Weights of a small class-conditioned image diffusion model.
Model: 4.76M parameters, 32-pixel images, activation silu, patch size [4, 4], layers 8, width 256.
Data: 88335 training examples, 36.8 epochs.
Rows from block 2 of a small class-conditioned image diffusion model, named by matrix and row number. Rows with one number belong to one neuron. Each number is 500 + 25 x the weight over its row's rms, rounded and kept within 0 to 999. All counts start at 0. Numbers have three digits each.
Before each neuron's rows are labels from the 100 images, of 14976 (inputs lightly noised), where the neuron reaches its highest value: "place" is the part of the image that holds the peak. Only what is clearly more common there than usual is listed. The data: telescope images of galaxies (Galaxy Zoo DECaLS). In brackets: how many of the 100, against the usual share in percent.
# fc1: MLP up (model.blocks.2.mlp.fc1.weight, 512x256), inputs 128-255
# fc2: MLP down (model.blocks.2.mlp.fc2.weight, 256x512, transposed), outputs 128-255

place: top centre (30 vs 9.4)
fc1.3:530500490500500500500500500500280498501500491435500351557501500500500500500500535500500429500500500500501500500500500500500500500500516500500390500500492500500500549500500499500500500500527500500500500486471500500500522532456500500500500500499500500500500500501500500500500500500500500501500500500424500561500500500500500500427500500500446499500500500528501500500500501500500500500501
fc2.3:502483491496497505499501499537469500497501517500495467490550504503506521513560500490479525541454502506491492488495502497512499448423466496495496500486449498512487487504483504506499460518502499505506472500503486509507471485496515477552547498508499493503505519490504492502520498510437526470477505497495500512520558492494498495502453497499494528509501519493502506504515511479499496499496

place: bottom right (34 vs 14.1); middle right (28 vs 9.4)
fc1.429:551501482500499500500499500500172500500500499500500485552500500500500500500501518500501500500500477501500500500500500500500500500500501530500490500500500500500540500500499498500501501500502500500501500499499500500500512500487500499500500500500500500500553499501495499500500500500464500500500500508473500533500650500500500500499500490500442499500500500501518500500500500500500500501503
fc2.429:498499500500497502500500499503483499500500502500499495502503501498500500460503497492497503508493501501626499496494501503504499496490498510497499500497488500500507499504499499503499499501499512501503498498499493501499498496502500497502504506503502498503504509496500498505514500509485506492498501500497499517507824503497499500499496499493495500505502517497501500501501501501499499500498

place: top right (33 vs 14.1)
fc1.492:606500500500500500500499500500257500500500500500500434631501500500500500500500559500500500500500499554502500499500500503500500500500533500500446500500500500500500501499499500500500500500500500520500500492476500500500538502452500500500500500504500500500507497499496500501500500493495500502500501504427500502500501500500503500386500500500499499500496500552534500500500500500500500500501
fc2.492:501517497498497506500500499500483498499514503500500493505507504498505500485504497497498499514495501501501498493499503502503500501494496499496497500497494503500505510516489499502500498500497507501505500502498499501499495494495504498516500498504503500513501500499499496501503499504447508491500501498502492507510511504500499503499501499498497499503500507499501501501508499500502499498498

place: bottom centre (27 vs 9.4)
fc1.45:533500500500495500500500500500250500500500500500500472662500500500497500500500552500500500504500499528500500499500500500500500500527552500500479500500500500500500501500499499500500500500500500529500500494451500500500605500429500500500500500523500500500511494502497500501500500492498500501500500505416500504500501500500505500393500500500497500500494500534521500500500500500500500506501
fc2.45:499486487502490510499500497500463493500501502502499486514515509494515500447511492496496498530499501502505497486493506509509496506492492498491496501490481494500510505507488498505493498502491521500511500502488494504506492480490506498534499494514506498539501496491498491502504499506427518483499504498504495511523527509501498507499502498500492498508502509492506504502510502498495499493492

place: bottom left (35 vs 14.1)
fc1.105:559500500500500500500499500500288499500500500500499454682503500500500499500500546500500500500500498538502500499508500503500500500500533500500464500500500500500500500497498499500501500500500500500504500494493500500500534514470500499500500500500500500500502499500487500500500500500495500502500501503413500503500501500500500500360500500500499499500488500576520500500500500500500500500501
fc2.105:500498498499497505500500500499477499500500501501500492502506502499503500438503499496499500506495501502501499495500502501503499503492495499497497500497496498506510509584491500501499498501498506502506500501499500501499496498496504499513499497501501500511501500498499494501503499503468507494499501499502492505507511503501499507499500499497500500503500507499502502501508499499503500499499

place: top centre (27 vs 9.4)
fc1.275:541500491500500500500500500500284498501500493443500345553501500500500500500500530500500425500500500500501500500500500500500500500500517500500389500500491500500500546500500499500500500500527500500500500491464500500500518530459500500500500500499500500500500500502500500500500500500500500501500500500426500549500500500500500500434500500500448499500500500523501500500500500500500500500501
fc2.275:503481491495496506499502498541470499498501517500494466489553505503506523515552498490478528540451503505490492487494503497513499443425463496494495500484452499513485485501481507507498456519503499505505469500503487510507469484496518473556552498509498493502505518490503491501522498511434528468479505497495502511521555492495499493502446496502496530511501522493501506503513515477498497499496

place: bottom left (37 vs 14.1); bottom centre (31 vs 9.4)
fc1.336:568500500500500500500500500500281498500500500500501482669500500500500500500500578500500500500500498500501500500499500500500500500519505500500490500500500500500500500500498499500500500500502500521500500491491500500501547500385500500500500500500500500500509500500489500500499500500494500500500501501430500505500501500500500500415500496500486499500486500547520500500500501500499500500501
fc2.336:489467498495490515501497500490422497498500500505503433506520520491510499317518494496499492524481504502504496483493507516521495504473490497480491500487480499531525527515478493507498485511483526504528506503485496499496480495485510497557491491499501497540501498490493477500510498512377531470497499489506476532513583523507497546487507491505499505513503534483505504505522494496612498494484

place: middle right (28 vs 9.4)
fc1.32:631500496500500501500500500500320500500500482487500418559500500500500500500514565500500462500500500506502500500500500500500500500500506500500362500500500500500500501500500499500500501501514500504500500491438500500499507522474499500500500500515500500500503497506440500500500500500499500502500500500409500525500502500500500501451500498500492499500501500528523500500500501500499500501501
fc2.32:499478502490498517499500499504381505499495510502499461495514505498493499387518502488494501528476500502511496486499510500504498500449485497486497499490479501528498506560492500506498475504497504506515499501500495512493476495494505497537509495498501496522507510494500491498513498503406517487492500496503494527514509512504497511498493493504509514517502540495506503502517495498528501498498

place: bottom right (42 vs 14.1)
fc1.97:503500494500500500500500500500299500500500471375500391514500500500500500500532510500500449500500500538502500500500500500500500500500520500500407500500499500500500547500500499500500500500552500500500500498478500500500541588479500500500499500500500500500500444511500500500499500500488500504500500500442500550500501500500500500477500499500422498500500500551515500500499502500500500500500
fc2.97:505477492496497506497501498520463500498501517498479474480556499507498510513590505498482515544462498507495493486500504497512497499423478488488492504484456500515485492499496505506497451518504502506512487500502495514512457484493509472538536497504501489509506518487503496511521498507402523490475504496493498511526519502496496495499468495495506541515502510490502508502526508490495500490500

place: bottom left (32 vs 14.1)
fc1.360:612500500500500500500500500500259499500500500500500431608501500500500500500500571500500500500500499538502500499500500502500500500500519500500445500500500500500500500500499499500500500500502500518500500490470500500500542501441500500500500500507500500500507500500491500500500500495498500501500500508407500509500501500500501500390500500500499499500500500557542500500500501500500500500501
fc2.360:500490496496495510500500499500474500497515504501500483505509506498508500471509496496497499522493502501501498489497504503504500500491494499493497500495489497503505512529486499503499497500495509502509500502498499504498492486493505498524500497506502499519501500498499495500504499505437512488498501498503488514511516507500499507498501498499496500506501511498501501502510499499511500498496

place: bottom left (34 vs 14.1)
fc1.210:609500500500497500500500500500245500500500500500500424566500500500498500500500594500500500507500499511500500500500500500500500500508515500500440500500500500500500500500500500500500500500501500524500500493445500500500539500433500500500500498500500500500506500501489500510500500491499500500500500511403500507500501500500509500415500500500499500500480500556535500500500500500500500505501
fc2.210:500486496497495508500500498505472500494500506501500471500514510496515506493510494497494500531487504504487496487491505505510501495492488498493498501489469499501495502506481501503498494502493512501509496503498496502497482483493511495535507495515502497515501503502499494500507497507428515480495501495503494516510512507499498502494494497502492502508500523495502502503509502493523497502494

place: bottom left (38 vs 14.1); bottom centre (27 vs 9.4)
fc1.289:559500500500500500500500500500301498500500500500500482690501500500500500501500563500500500500500498500501500500499500500500500500520508500500497500500500500500500500500498499500500500500501500501501500492499500500501579500372500500500500500500500500500506500500492500500499500500466500500500501500420500505500501500500500500400500500500489500500498500539525500500500501500499500500501
fc2.289:492466492495484518501497500491412496499501499505502427512525525491512498373520492491499492534480504505505495482490507517525494503463483498478489496484479500540529526514476494505496486541480522506533503502485496502495484492481509497565492489501501498540500497486492466500506497510366533465497498489506477515518573528511499547489511492506498504513505534479502508506530496496566498492482

place: top left (42 vs 14.1); top centre (29 vs 9.4)
fc1.377:630501500500498500500500500500389500500500500422500283504501501500500500500531500500500329500500500500500500500500499500500500500500500500500467499500387500500500500500501500500500501500500500500500500498463500499500503505483500499500500500499500500500568500504500500500500500500500500500500500500497499589500500500500500500500501500500500500500500500500500500500500500499500499500500
fc2.377:508489489502497494498506498580493495500496514500479486482559492501514523567582494507467559534459505505470486489502510488513502463488467487491499504483484490493457458496496518506498461502516475493496439503493497513513457487492536465545606493519499491503496500487505503522525497512474552476466509501489517496520498477489500468509400500508495532507480514493502500503512538483496498499507

place: middle right (32 vs 9.4)
fc1.404:556500500500500500500500500500346500500499472417500448501500500498500500500583500500500442500500498526501500499500500501500499500500501500500379500500500500500500505500500500500500500501516500500500499499392500503499516518489499500500500500501500500500500500501500500500500500500499500501500500500435500562500500500500500501499500500500464501500501500542553500500500501500500500500500
fc2.404:515476499492500518499488502496460503499496510501479484468541501502494499497642504496492492555484491518507495478502505505506493505417487465471495502487447516520487503513498508510496454521506501510520505499497501527516470468492501489521508496499501480517505499490502488499520499501418534506479501500498486512524531521509495508499494495502522538529502508492503512501513507496499502498497

place: bottom left (37 vs 14.1); bottom centre (33 vs 9.4)
fc1.216:568500500500500500500500500500287498500500500500501481679501500500500500500500571500500500500500498500501500500499500501500500500519507500500490500500500500500500500500498499500500500500502500528501500491492500500501553500387500497500500500500500500500509500500490500500500500499493500500500501501438500505500501500500500500404500496500493499500485500552520500500500500500499500500501
fc2.216:490465498497488516501500500495421491497500501504502438510523522491513500345517494494499494530479504505504495482493507515520494504468488497483493499485483500527530524517477493505499487512484529505525504502486493498496480494485510495558494491501503497537502498493494475500510497513384531464496498488506477534516574521507498546488507492505499503511502535486503504506522494496597497494484

place: bottom centre (27 vs 9.4)
fc1.114:520501499500493500500494500500293500500500500500501495628500500500500500499501562500500500500500498526500500500500500501500500504500567499500404500500500500500502500500497498500504501480500500518520500494495467500500518502443500490500500499501500500500506499501477500500499500499498500502500500503399500516500502500500500500361500494500488499500489499530526500500500500500500500500501
fc2.114:499494498499499504500500500500379500500499501502500500501506503497502500298503499498499499502485500502505499496498501506505498505491493499496498500498499499504509502501497500502500490501498504502505500501500499500499496497499502499511500499501501500540500500497499496500504499502488507496500501500503498507504509505502499517500500498499499500503501523498503502501508501500724500500498

place: middle right (25 vs 9.4)
fc1.352:626500496500500501500500500500320500500500483486500424553500500500500500500527562500500465500500500501502500500500500500500494500500505500500357500500500500500500502500500499500500501501513500503500500491428500500499506531475499500500500500520500500500503493506431500500499500500499500502500500501406500525500502500500500501455500498500490499500501500530523500500500501500499500501501
fc2.352:499478502489498517500499501502392506499494510503499463492513504497493500368517503484497498531479500503516496485498510502504499501441487496487497499490476501529498507562497499507498471509497505508517500500500496512493474496495504498532506495499501496524506512494499490497512498502411516489493500495503493529513505513505497515497496491504512517518503541495508502502516495498535501498498

place: middle right (36 vs 9.4)
fc1.469:611500496500500501500500500500311500500499479467501429538500500499500500500549531500500466500500499500502500500500500500500495500500504500500352500500500500500500510500500499500500500501510500501500499491412500501499506537479499500500499500528500500500503500506458500500499500499499500502500500501403501537500502500500500501475500499500482499500501500536527500500500503500500500501501
fc2.469:500481501489498517499493502498408505499493511504495465487515504497490497448524506483498494541485496504517497483497506502505497503426490491483497500491466501530500505558498501508497464515498506511519503497505498515497470492496501500523500496499501493522507511493499490498512499501406520496492500496502489527512518515507496515497500490505517523522502528492506505503513496498506501497497

place: middle right (36 vs 9.4)
fc1.236:618500495500500501500500500500316500500499487469500429535500500499500500500553527500500464500500499503502500500500500500499494500500503500500349500500500500500500509500500499500500500501508500501500499492412500500499504539480499500500499500525500500500503500505468500500499500500499500502500500500409501539500502500500500501480500499500483498500501500538529500500500503500500500501501
fc2.236:500480503489499517499492503498407504499492510504494466485517503497490497462526506486498496541486497504514496483498506502505498504427494491482496501491465501529499505560499500508497460514497505507519503497501498515496468492496501499523501495499501492524508510493500490498512498501402520499492500495501490527512510515506496514497500492505520525522503526492507505503513497498501500496497

place: bottom right (40 vs 14.1)
fc1.80:500500497500500500500500500500324500500500460370500401507500501500500500500528509500500442500500500529501500500500500500500500500500521500500435500500489500500500546500500500500500500500563500500500500500495500500500557592478500500500500500500500500500500425502500500500499500500460500505500500500453500553500500500500500500478500498500430499500500500541514500500500501500500500500500
fc2.80:507474482502496503493503496528454495498501517496468480481564498510502516522581500499478519540446500510490489486499507500512495496440468482486491507478465500508469486494495511506496456520506501502512478500498494517518452489485513462548556497508500488508501510483507496516526498507384524492467508496491500506531531501497495484499451496493501547515501503487502511503530511484492501490500

place: bottom left (34 vs 14.1)
fc1.442:634500499500500500500500500500266499500499500494500415582500500500500500500500588500500500500500499509502500500500500501500500500500507500500424500500500500500500500500499500500500500500504500513500500488434500500500520501445499500500500500500500500500507500500468500500500500500499500500500500515395500526500501500500500501404500500500494499500491500558549500500500501500499500500501
fc2.442:500469496487494526500500499498433505492500508505502452501526519493519500470534491489494498569484501507500495474490509508512500494483483497475498500485428499518498517559473498509499487504490517505525500501499500507493471465487511496559503490508502493524502506498498485498509498507388536474486501493508471541521535521504494516494493495504495502519501536493502507505522500492539499498487

place: bottom left (43 vs 14.1)
fc1.454:598496496501500500500499500500286498500500500500498469662506500503500499484501540500501499500500497546502501499519500504500500508503530500500450500500500500500500501495498499500501500500499497500502500496489501500502524522436499498500499499502500500501506495500487499500499500499499499502500501501396500517498501501499506500372500499501494507500498501585530500500501500501500500501512
fc2.454:500502499499496505500500490497488500498535500502499493502503501499502500425503501496500499513499501501501498497500502501501500506498500502497497500500488525503510509669496499501497499499496504502505502499499500502498497499398501500507496497500501500513501499499499496501495499501484503499500500499502491506504503502500499519499502499495502499502500504500503500500507495500506500500499

place: bottom right (50 vs 14.1)
fc1.208:500500500500459500500500500500392500500500464398500403501500502500500500500507500500500412500500500500500500500500500500500500500517505500500454500500473500500500544500458500500500500500573500500500500500500500500500567556481500500500500500500500500500500487500500500500500500500424500551500500500480500541500500500500500500496500478500469500500500500521504500500500500500500500500500
fc2.208:506477487506497497491504495530407492499501513496476480484548496507508515524545491505476522526439502510487488492500506503526495490475460480497495503466485502500461482490494518505495479517511497498500471507492492511512470508489517460540555499513489491491499499483509491513537498509407516485464507500489504509517613492497498468490451497500495545510496502491502508502507512472495500499502

place: bottom centre (35 vs 9.4)
fc1.394:526500500500489500500500500500217499500500500500500477670501500500500499500500546500500500500500498505502500499499500501500500500500532500500487500500500500500500501500499499500500500500500500506517500498498500500501558500450500500500500500500500500500501499499488500500500500500495500501500500501444500513500500500500500500369500500500489500500500500536522500500500500500500500500500
fc2.394:499482484499484513500500496498438500498500503501501485530527510496506500408512493482498497536484502503504497485485505514511495499471472506489489502491473500508535507511476496505498495505491526505516500501494491500499490487490509498548498498508508499521501504491497482505506499515316521472498506496505486529528612512501495513498502497483485495511504532497502504503519500495496499493492

place: top right (32 vs 14.1)
fc1.214:580500501500500500500499500500258499500500500500498457678503500501500499499500534500500500500500498561502500499500500505500500502500552499500452500500500500500500501493499500500501500500499500519500500494484500500500548503460500499500500500500500500500505493499498499503500500492492500502500502505445500501501501500500509500376500500500499499500491500560525500500500501501499500500502
fc2.214:500513497499496505500500500499487499499514501500500496506506503498503500480503498497499499510498501501501499495499502502502499502495497500497497500498495512500509508508491499501499500500498506501505501501498500500500497498496502499510499499502505500511500500499499496500501500503461505493500500498502494504508511503501499504499501499497498498502500505499501501501508499500499500498498

place: middle right (32 vs 9.4)
fc1.402:622500496500500501500500500500316500500499482479501427546500500499500500500539544500500467500500499500502500500500500500500492500500505500500353500500500500500500504500500499500500500501512500502500500491420501500499505534477499500500500500525500500500504495506440500500499500500499500503500500501403500529500502500500500501465500498500486499500501500534524500500500503500499500501501
fc2.402:500480502490499517499495501498402505499494510504497464490514504496491498407522504483498496536483497504515496485498508502504498504433488495485497499491470501529500506561498499507498465512496506508518503499502498513495472495495502499525501495499501495523507512494499490497512499500408518494492499496502490529511508515506497515497500490504516521519502535494507504503517494498520500498498

place: bottom left (36 vs 14.1)
fc1.362:636500499500500500500500500500269499500499500497500414581501500500500500500500589500500500500500499509502500500500500501500500500500508500500421500500500500500500500500499500500500500500504500512500500488438500501500520501444499500500500500499500500500506500500467500500500500500499500500500500514395500527500502500500500501403500500500497499500489500556548500500500501500499500500501
fc2.362:499467497487493524500500498498430503492500507504501452500525521495518500469535492490493498569484503509498494472490508507513500493483483496476498499484431500518498517563473498509498485504489516505523500501499500506494471467487510496559504490508502493525502506499500484500510499506397538474486501494507473541521531522504495516495492495505495503519502537493501506506521499492551499499487

place: top centre (25 vs 9.4)
fc1.300:528500489500500500500500500500284498501500489439500347552500500500500500500500532500500421500500500500501500500500500500500500500500515500500385500500495500500500549500500499500500500500530500500500500492469500500500523533460500500500500500499500500500500500502500500500500500500500500501500500500426500549500500500500500500436500500500448499500500500521502500500500500500500500500501
fc2.300:501481490496496504499502498544470500499500518500494466488555505504507523517549498493476530540446503505489491486494504496514499447419463496495495501484455497510483480500483509507499459519505501504505466500503487508509467483496519471557557497511498492502505518491504491502523498513429528466478505497495502510522558492493498492501441496502497532511500521492502506504511515477498496498496

place: bottom left (33 vs 14.1)
fc1.466:594500500500500500500499500500284498500500500500498452679504500501500499497500537500501500500500498571503500499500500505500500503500529500500461500500500500500500501495499499500501500500500500508503500494492500500500529502467500497500500500500500500500504495499494499500500500500490500502500501503432500503501501500500500500374500500500499500500496500569516500500500500501499500500504
fc2.466:500528498499497506500500500497484499499519502501499494505505503498503499458503498496499499510497501501501499494501502501502499504494497500496497500498496515504510512589491498501499499500497505502506502501498500501499497497493503499512497498500502500511501500498499495500501500503462507494500500499501490506508509503501499506499502499497500499502501504500502501501510498500501500498498

place: top right (32 vs 14.1)
fc1.98:582500500500496500500499500500255500500500500500500439659501500500496500500500554500500500506500499542501500500500500502500500500517548500500463500500500500500500500499499500500501500500500500534500500496473500500500562500433500500500500493500500500500504500500499500516500500485497500501500501504452500501500501500500511500383500500500499499500487500556522500500500500500500500501501
fc2.98:502499496499495504500500500501486498497501501500499491503507504498505502496503497497497500517495502501486498494497502503504500500494494501498498500496491525499501502510489499502499499500496506501504499502498498501502495494495505496515501499507502500511501501500499496501502499505459506488499501497501497507508511503499499501499499499499496499502500510498501501501505500498499498499498

place: bottom right (38 vs 14.1)
fc1.455:503500487500500500500500500500311493500500482351500393500500500500500500500534500500500419500500500536502500500500500500500500500500507500500449500500496500500500549500500499500500500500541500501500500492478500500500529584489500500500500500499500500500500500534500500500499500500499500501500500500454500555500500500500500500500500497500415499500500500549512500500495501500500500500500
fc2.455:506478497495496505497500499533463496497500520499480464466551499505500514517620496501480524537466500508495491481500506499514497500431487483476492505482457498512484486496496507508496444515504501505513478499497493517516449474493510459540559494506502485506507510486502497516527498512432536497477505499496498503524511505496496489500442495501510552519499508484502507502524517488492501487497

place: top left (42 vs 14.1); top centre (37 vs 9.4)
fc1.36:716500500500500500500500500500429500500500500473500297500500500500500500500595500500500371500500500564500500500500500500500500500500500501500493500500476500500500500500501500500500502500502500500500500488474500499500500518500500499500500500499500500500500500541500500500500500500486500500500500500500500546500500500500500500500500499500500500500500500500506500500500500500500500501500
fc2.36:513487495497499504499507498564497493500495509500474475471560493503510533586619494505469551538463507505473484481500513476510502460503470490452500501479487490500445468501491517505498460502512474495494455505493498511504470484491529452549593490516495490505497500488503498518527496523484556488477505501483515501520493482493501432509414499513502550507479517498501495504514539482494498500510

place: bottom left (32 vs 14.1)
fc1.383:617500500500500500500500500500264499500500500496500422590500500500500500500500586500500500500500499519502500500500500501500500500501516500500437500500500500500500500500499500500500500500505500518500500490466500500500540501435500500500500500504500500500506500500483500500500500499499500501500500513404500512500501500500500500399500500500499499500491500555540500500500501500499500500501
fc2.383:499479495492493515500500498500446502495499508501500464503517513496515501468518492493493498543485504503500496478492508505509500497485487498486497500490470497506499512537477498504499494502492514503515500504498497505496481476489509494544503494510502498522501502498498491499509497508407523474494501495505482529518527513501499512496496496502493502512501526495502502504515500495547499499492

place: bottom right (51 vs 14.1)
fc1.34:500500500500455500500500500500394500500500465397500407500500502500500500500513500500500412500500500500500500492500500500500500500514508500500452500500472500500500542500456500500500500500576500500500500500500500500500567560481500500500500500500500500500500482500500500500500500500426500558500500500480500541500500500500500500496504472500469500500500500521504500500500500500500500500500
fc2.34:506477485505496499492504496528415493499500511495476483486549495507508515524548491504476521526439502509488487491500507504525495491475457480495495503464485503501460483490494518505495477517513498498500472507492493511511471515488517460540554500513491490492499499482509491511537498510424516486464508500489504510517623494497498467491453497500496544510496501492502508503510512473495500499502

place: bottom right (40 vs 14.1)
fc1.139:500500499500500500500500500500313496500500488345500397500500500500500500500524500500500420500500500521501500500500500500500500500500507500500473500500489500500500547500500500500500500500545500500500500500489500500500536569488500500500500500500500500500500481508500500500499500500465500501500500500452500545500500500500500500500500499500430499500500500542508500500500501500500500500500
fc2.139:508473493503496499494502497550464491497500516496475478469555500504503518528568491500478532534453503510489490485502507501516497492448479478490492508475470500505475478491494512507497455516507503499507461501496493517521439481494515449549580497506500485502501507483506497516530498512379534490478508496494503500526537504498496478498430496499503550514499500479502511503520524486490499483495

place: middle right (25 vs 9.4)
fc1.110:631500497500500501500500500500315500500500486489501423559500500500500500500511573500500470500500500501502500500500500500500500500500506500500365500500500500500500500500500499500500501501513500504500500491434500500499507521469499500500500500515500500500503497505431500500500500500499500502500500501404500524500502500500500501447500498500494499500501500531524500500500501500499500500501
fc2.110:499478502490497517499500499502391504498494510503500461496513506496497500351518500488496500528475501502508496486498510502505499501453487497486498499490475501529499506560491499506498476504496505507516500501500497510492476495493506497537508494499502496522507511496499490497511498502405517486493500495504493531512506513505498513497495493504509514517502544496508502503516495497551501499497

place: bottom left (35 vs 14.1)
fc1.279:626501500500500500500500500500241500500500500500500419566500500500500500500500578500500500500500499511501500500500500500500500500500513500500438500500500500500500500500499500500500500500503500509500500488455500500500526501427500500500500500500500500500510500500478500500499500500499500500500500507386500509500501500500501500407500500500496499500471500559542500500500500500500500500501
fc2.279:500470496489492521499500499499442506493500507503500455500524518494522504470527490495491496554485503506492496478486507511513499494487484495482497501481439499505495510531473499507498489503490524501522500502493496504493472473489512496559507489516503492530501503501499486501510497507395533479488502492506480527518527518502497514491494497503491503518502534493501505506519499491537498497488