python train.py --arch="uvit" --dataset="telescope images of galaxies (Galaxy Zoo DECaLS)" --train_examples=88335 --image_size=32 --cond_dim=192 --num_classes=2 --fused_qkv=false --patch_size=[4, 4] --positions="learned" --optimizer="adamw" --lr=0.0016 --epochs=36.8 --final_lr_fraction=0.1 --warmup_steps=500 --weight_decay=0.03
Rows from block 4 of a small class-conditioned image diffusion model, named by matrix and row number. Rows with one number belong to one neuron. Each number is 200 + 20 x the weight over its row's rms, rounded and kept within 0 to 999. All counts start at 0.
After each neuron's rows are labels from the 100 images, of 14976 (inputs lightly noised), where the neuron reaches its highest value: "peak at" is the part of the image that holds the peak. Only what is clearly more common there than usual is listed. The data: telescope images of galaxies (Galaxy Zoo DECaLS).
# fc1: MLP up (model.blocks.4.mlp.fc1.weight, 512x256), inputs 172-255
# fc2: MLP down (model.blocks.4.mlp.fc2.weight, 256x512, transposed), outputs 172-255

fc1.251,200,200,200,200,200,200,200,200,200,200,200,200,200,200,200,200,200,200,200,200,200,200,200,200,200,200,200,200,200,200,200,200,200,200,200,200,200,200,200,200,200,200,200,200,200,200,200,200,200,200,200,200,200,200,200,200,200,200,200,200,366,200,200,200,200,200,200,200,200,200,200,200,230,200,200,200,200,200,200,200,200,200,200,200
fc2.251,200,200,200,200,200,200,200,201,200,200,202,200,200,200,200,200,200,200,200,200,200,200,200,200,200,200,200,200,200,200,200,200,200,200,198,200,200,200,200,200,200,200,200,200,200,200,200,200,200,200,202,200,200,200,200,200,199,200,200,200,200,200,200,200,200,202,200,200,200,200,200,200,199,200,200,200,200,200,200,200,200,200,200,199
peak at: bottom right

fc1.127,200,200,191,200,200,200,200,200,200,200,200,200,200,200,200,200,200,200,200,200,200,200,214,200,200,182,200,200,200,200,200,200,200,200,200,200,200,200,200,200,200,200,200,200,200,200,200,200,200,200,200,200,200,200,200,200,200,198,200,200,300,200,200,200,200,200,200,200,200,200,200,200,324,200,200,200,200,200,200,200,200,200,200,200
fc2.127,195,200,201,200,199,200,208,205,200,200,240,200,201,200,200,220,196,200,200,200,213,203,200,203,200,240,198,200,199,221,200,206,200,200,150,201,199,200,203,201,199,192,204,206,194,200,200,200,193,200,223,200,200,204,203,209,170,201,203,200,166,243,200,201,200,271,202,219,200,200,200,203,99,215,200,224,208,211,202,200,200,200,202,139
peak at: bottom left

fc1.22,200,200,195,200,200,200,200,200,200,200,200,200,200,200,200,200,200,200,200,200,200,200,213,201,200,200,200,200,200,200,200,200,200,200,200,200,200,200,200,200,200,200,200,200,200,200,200,200,200,200,200,200,200,200,200,200,200,199,200,200,317,200,200,200,200,200,200,200,200,200,200,200,306,200,200,200,200,200,200,200,200,200,200,200
fc2.22,198,200,201,200,199,201,203,201,200,200,220,200,201,200,200,204,200,200,200,201,201,202,200,200,200,204,199,200,198,202,200,203,200,199,167,201,199,201,205,202,200,200,200,203,198,200,200,200,195,200,200,200,200,204,201,203,197,201,201,200,196,239,200,201,200,242,202,200,200,199,200,205,87,202,200,210,200,200,202,201,200,200,200,152
peak at: bottom left

fc1.48,200,200,200,200,200,200,200,200,200,200,200,200,200,200,200,200,200,200,200,200,200,200,209,201,200,200,200,200,200,200,200,200,200,200,200,200,200,200,200,200,200,200,200,200,200,200,200,200,200,200,200,200,200,200,200,200,200,199,200,200,322,200,200,200,200,200,200,200,200,200,200,200,303,200,200,200,200,200,200,200,200,200,200,200
fc2.48,200,200,201,200,199,201,202,200,200,200,201,200,201,200,200,204,200,200,199,201,201,202,200,200,200,200,200,200,198,203,199,201,200,199,200,201,199,201,206,203,199,200,201,200,198,200,200,200,196,199,201,200,200,204,200,203,200,202,200,200,199,219,200,202,200,240,202,200,200,199,200,206,108,201,200,202,200,200,200,201,200,200,200,161
peak at: bottom left

fc1.154,200,200,200,200,200,199,200,200,200,200,200,200,200,200,200,200,200,200,200,200,200,200,200,200,200,200,200,200,200,128,200,200,203,200,200,200,200,200,200,200,200,199,158,200,200,200,200,200,200,200,282,200,200,200,200,200,210,189,200,200,304,200,200,200,200,200,200,200,200,200,200,200,200,172,200,200,200,200,200,200,198,200,200,200
fc2.154,200,200,210,200,200,200,200,200,200,200,200,200,200,200,200,198,200,200,201,201,200,201,200,200,202,200,198,200,200,199,198,200,201,199,133,200,200,200,200,201,200,200,200,200,200,200,200,200,200,200,202,200,201,200,200,200,200,200,200,200,166,200,200,200,200,277,200,200,200,200,201,200,103,201,200,200,200,200,223,200,200,200,201,163
peak at: bottom centre; bottom right

fc1.52,200,200,199,200,200,200,200,200,200,200,200,200,200,200,200,200,200,200,200,200,200,200,210,201,200,200,200,200,200,200,200,200,200,200,200,200,200,200,200,200,200,200,200,200,200,200,200,200,200,200,200,200,200,200,200,200,200,199,200,200,317,200,200,200,200,200,200,200,200,200,200,200,306,200,200,200,200,200,200,200,200,200,200,200
fc2.52,199,200,201,200,199,201,203,201,200,200,221,200,201,200,200,204,200,200,200,201,201,202,200,200,200,200,199,200,198,202,200,203,200,199,169,201,199,201,205,202,200,200,200,203,198,200,200,200,195,200,200,200,200,204,201,203,197,201,201,200,194,238,200,201,200,258,202,214,200,199,200,205,102,202,200,210,200,200,202,201,200,200,200,142
peak at: bottom left

fc1.407,200,200,191,200,200,200,200,200,200,200,200,200,200,200,200,200,200,200,200,200,200,200,213,200,200,182,200,200,200,200,200,200,200,200,200,200,200,200,200,200,200,200,200,200,200,200,200,200,200,200,200,200,200,200,200,200,200,198,200,200,298,200,200,200,200,200,200,200,200,200,200,200,327,200,200,200,200,200,200,200,200,200,200,200
fc2.407,195,200,201,200,199,200,207,203,200,200,240,200,201,200,200,223,196,200,200,200,212,204,200,202,200,241,197,200,199,215,200,208,200,200,149,201,199,200,203,201,199,189,205,207,194,200,200,200,193,200,229,200,200,205,203,210,168,201,203,200,178,244,200,201,200,277,202,210,200,200,199,204,92,222,200,228,211,210,201,200,200,200,203,138
peak at: bottom left

fc1.214,200,200,181,200,200,200,200,200,200,200,200,200,200,200,200,200,200,200,200,200,200,200,223,200,200,188,200,200,200,200,200,200,200,200,200,200,200,200,200,200,200,200,200,200,200,200,200,200,200,200,200,200,200,200,200,200,200,198,200,200,314,200,200,200,200,200,200,200,200,200,200,200,311,200,200,200,200,200,200,200,200,200,200,200
fc2.214,184,200,201,200,199,200,225,202,200,200,238,200,201,200,197,218,187,200,200,207,201,202,200,203,200,242,199,200,199,213,200,208,200,200,151,201,199,200,203,202,200,199,200,205,199,200,200,200,194,200,215,200,200,203,205,207,181,201,203,200,153,242,200,201,200,254,202,210,200,200,200,204,115,217,200,221,205,206,202,200,200,205,201,141
peak at: bottom left

fc1.160,200,200,200,200,200,200,200,200,200,200,200,200,200,200,200,200,200,200,200,200,200,200,215,201,200,200,200,200,200,200,200,200,200,200,200,200,200,200,200,200,200,200,200,200,200,200,200,200,200,200,200,200,200,200,200,200,200,199,200,200,321,200,200,200,200,200,200,200,200,200,200,200,302,200,200,200,200,200,200,200,200,200,200,200
fc2.160,199,200,201,200,199,201,203,201,200,200,224,200,201,200,200,204,200,200,200,201,201,202,200,200,200,200,199,200,198,202,200,203,200,199,168,201,199,201,205,202,200,200,200,203,198,200,200,200,195,200,200,200,200,204,201,203,197,202,201,200,190,234,200,201,200,256,202,216,200,199,200,205,109,202,200,211,200,200,202,201,200,200,200,138
peak at: bottom left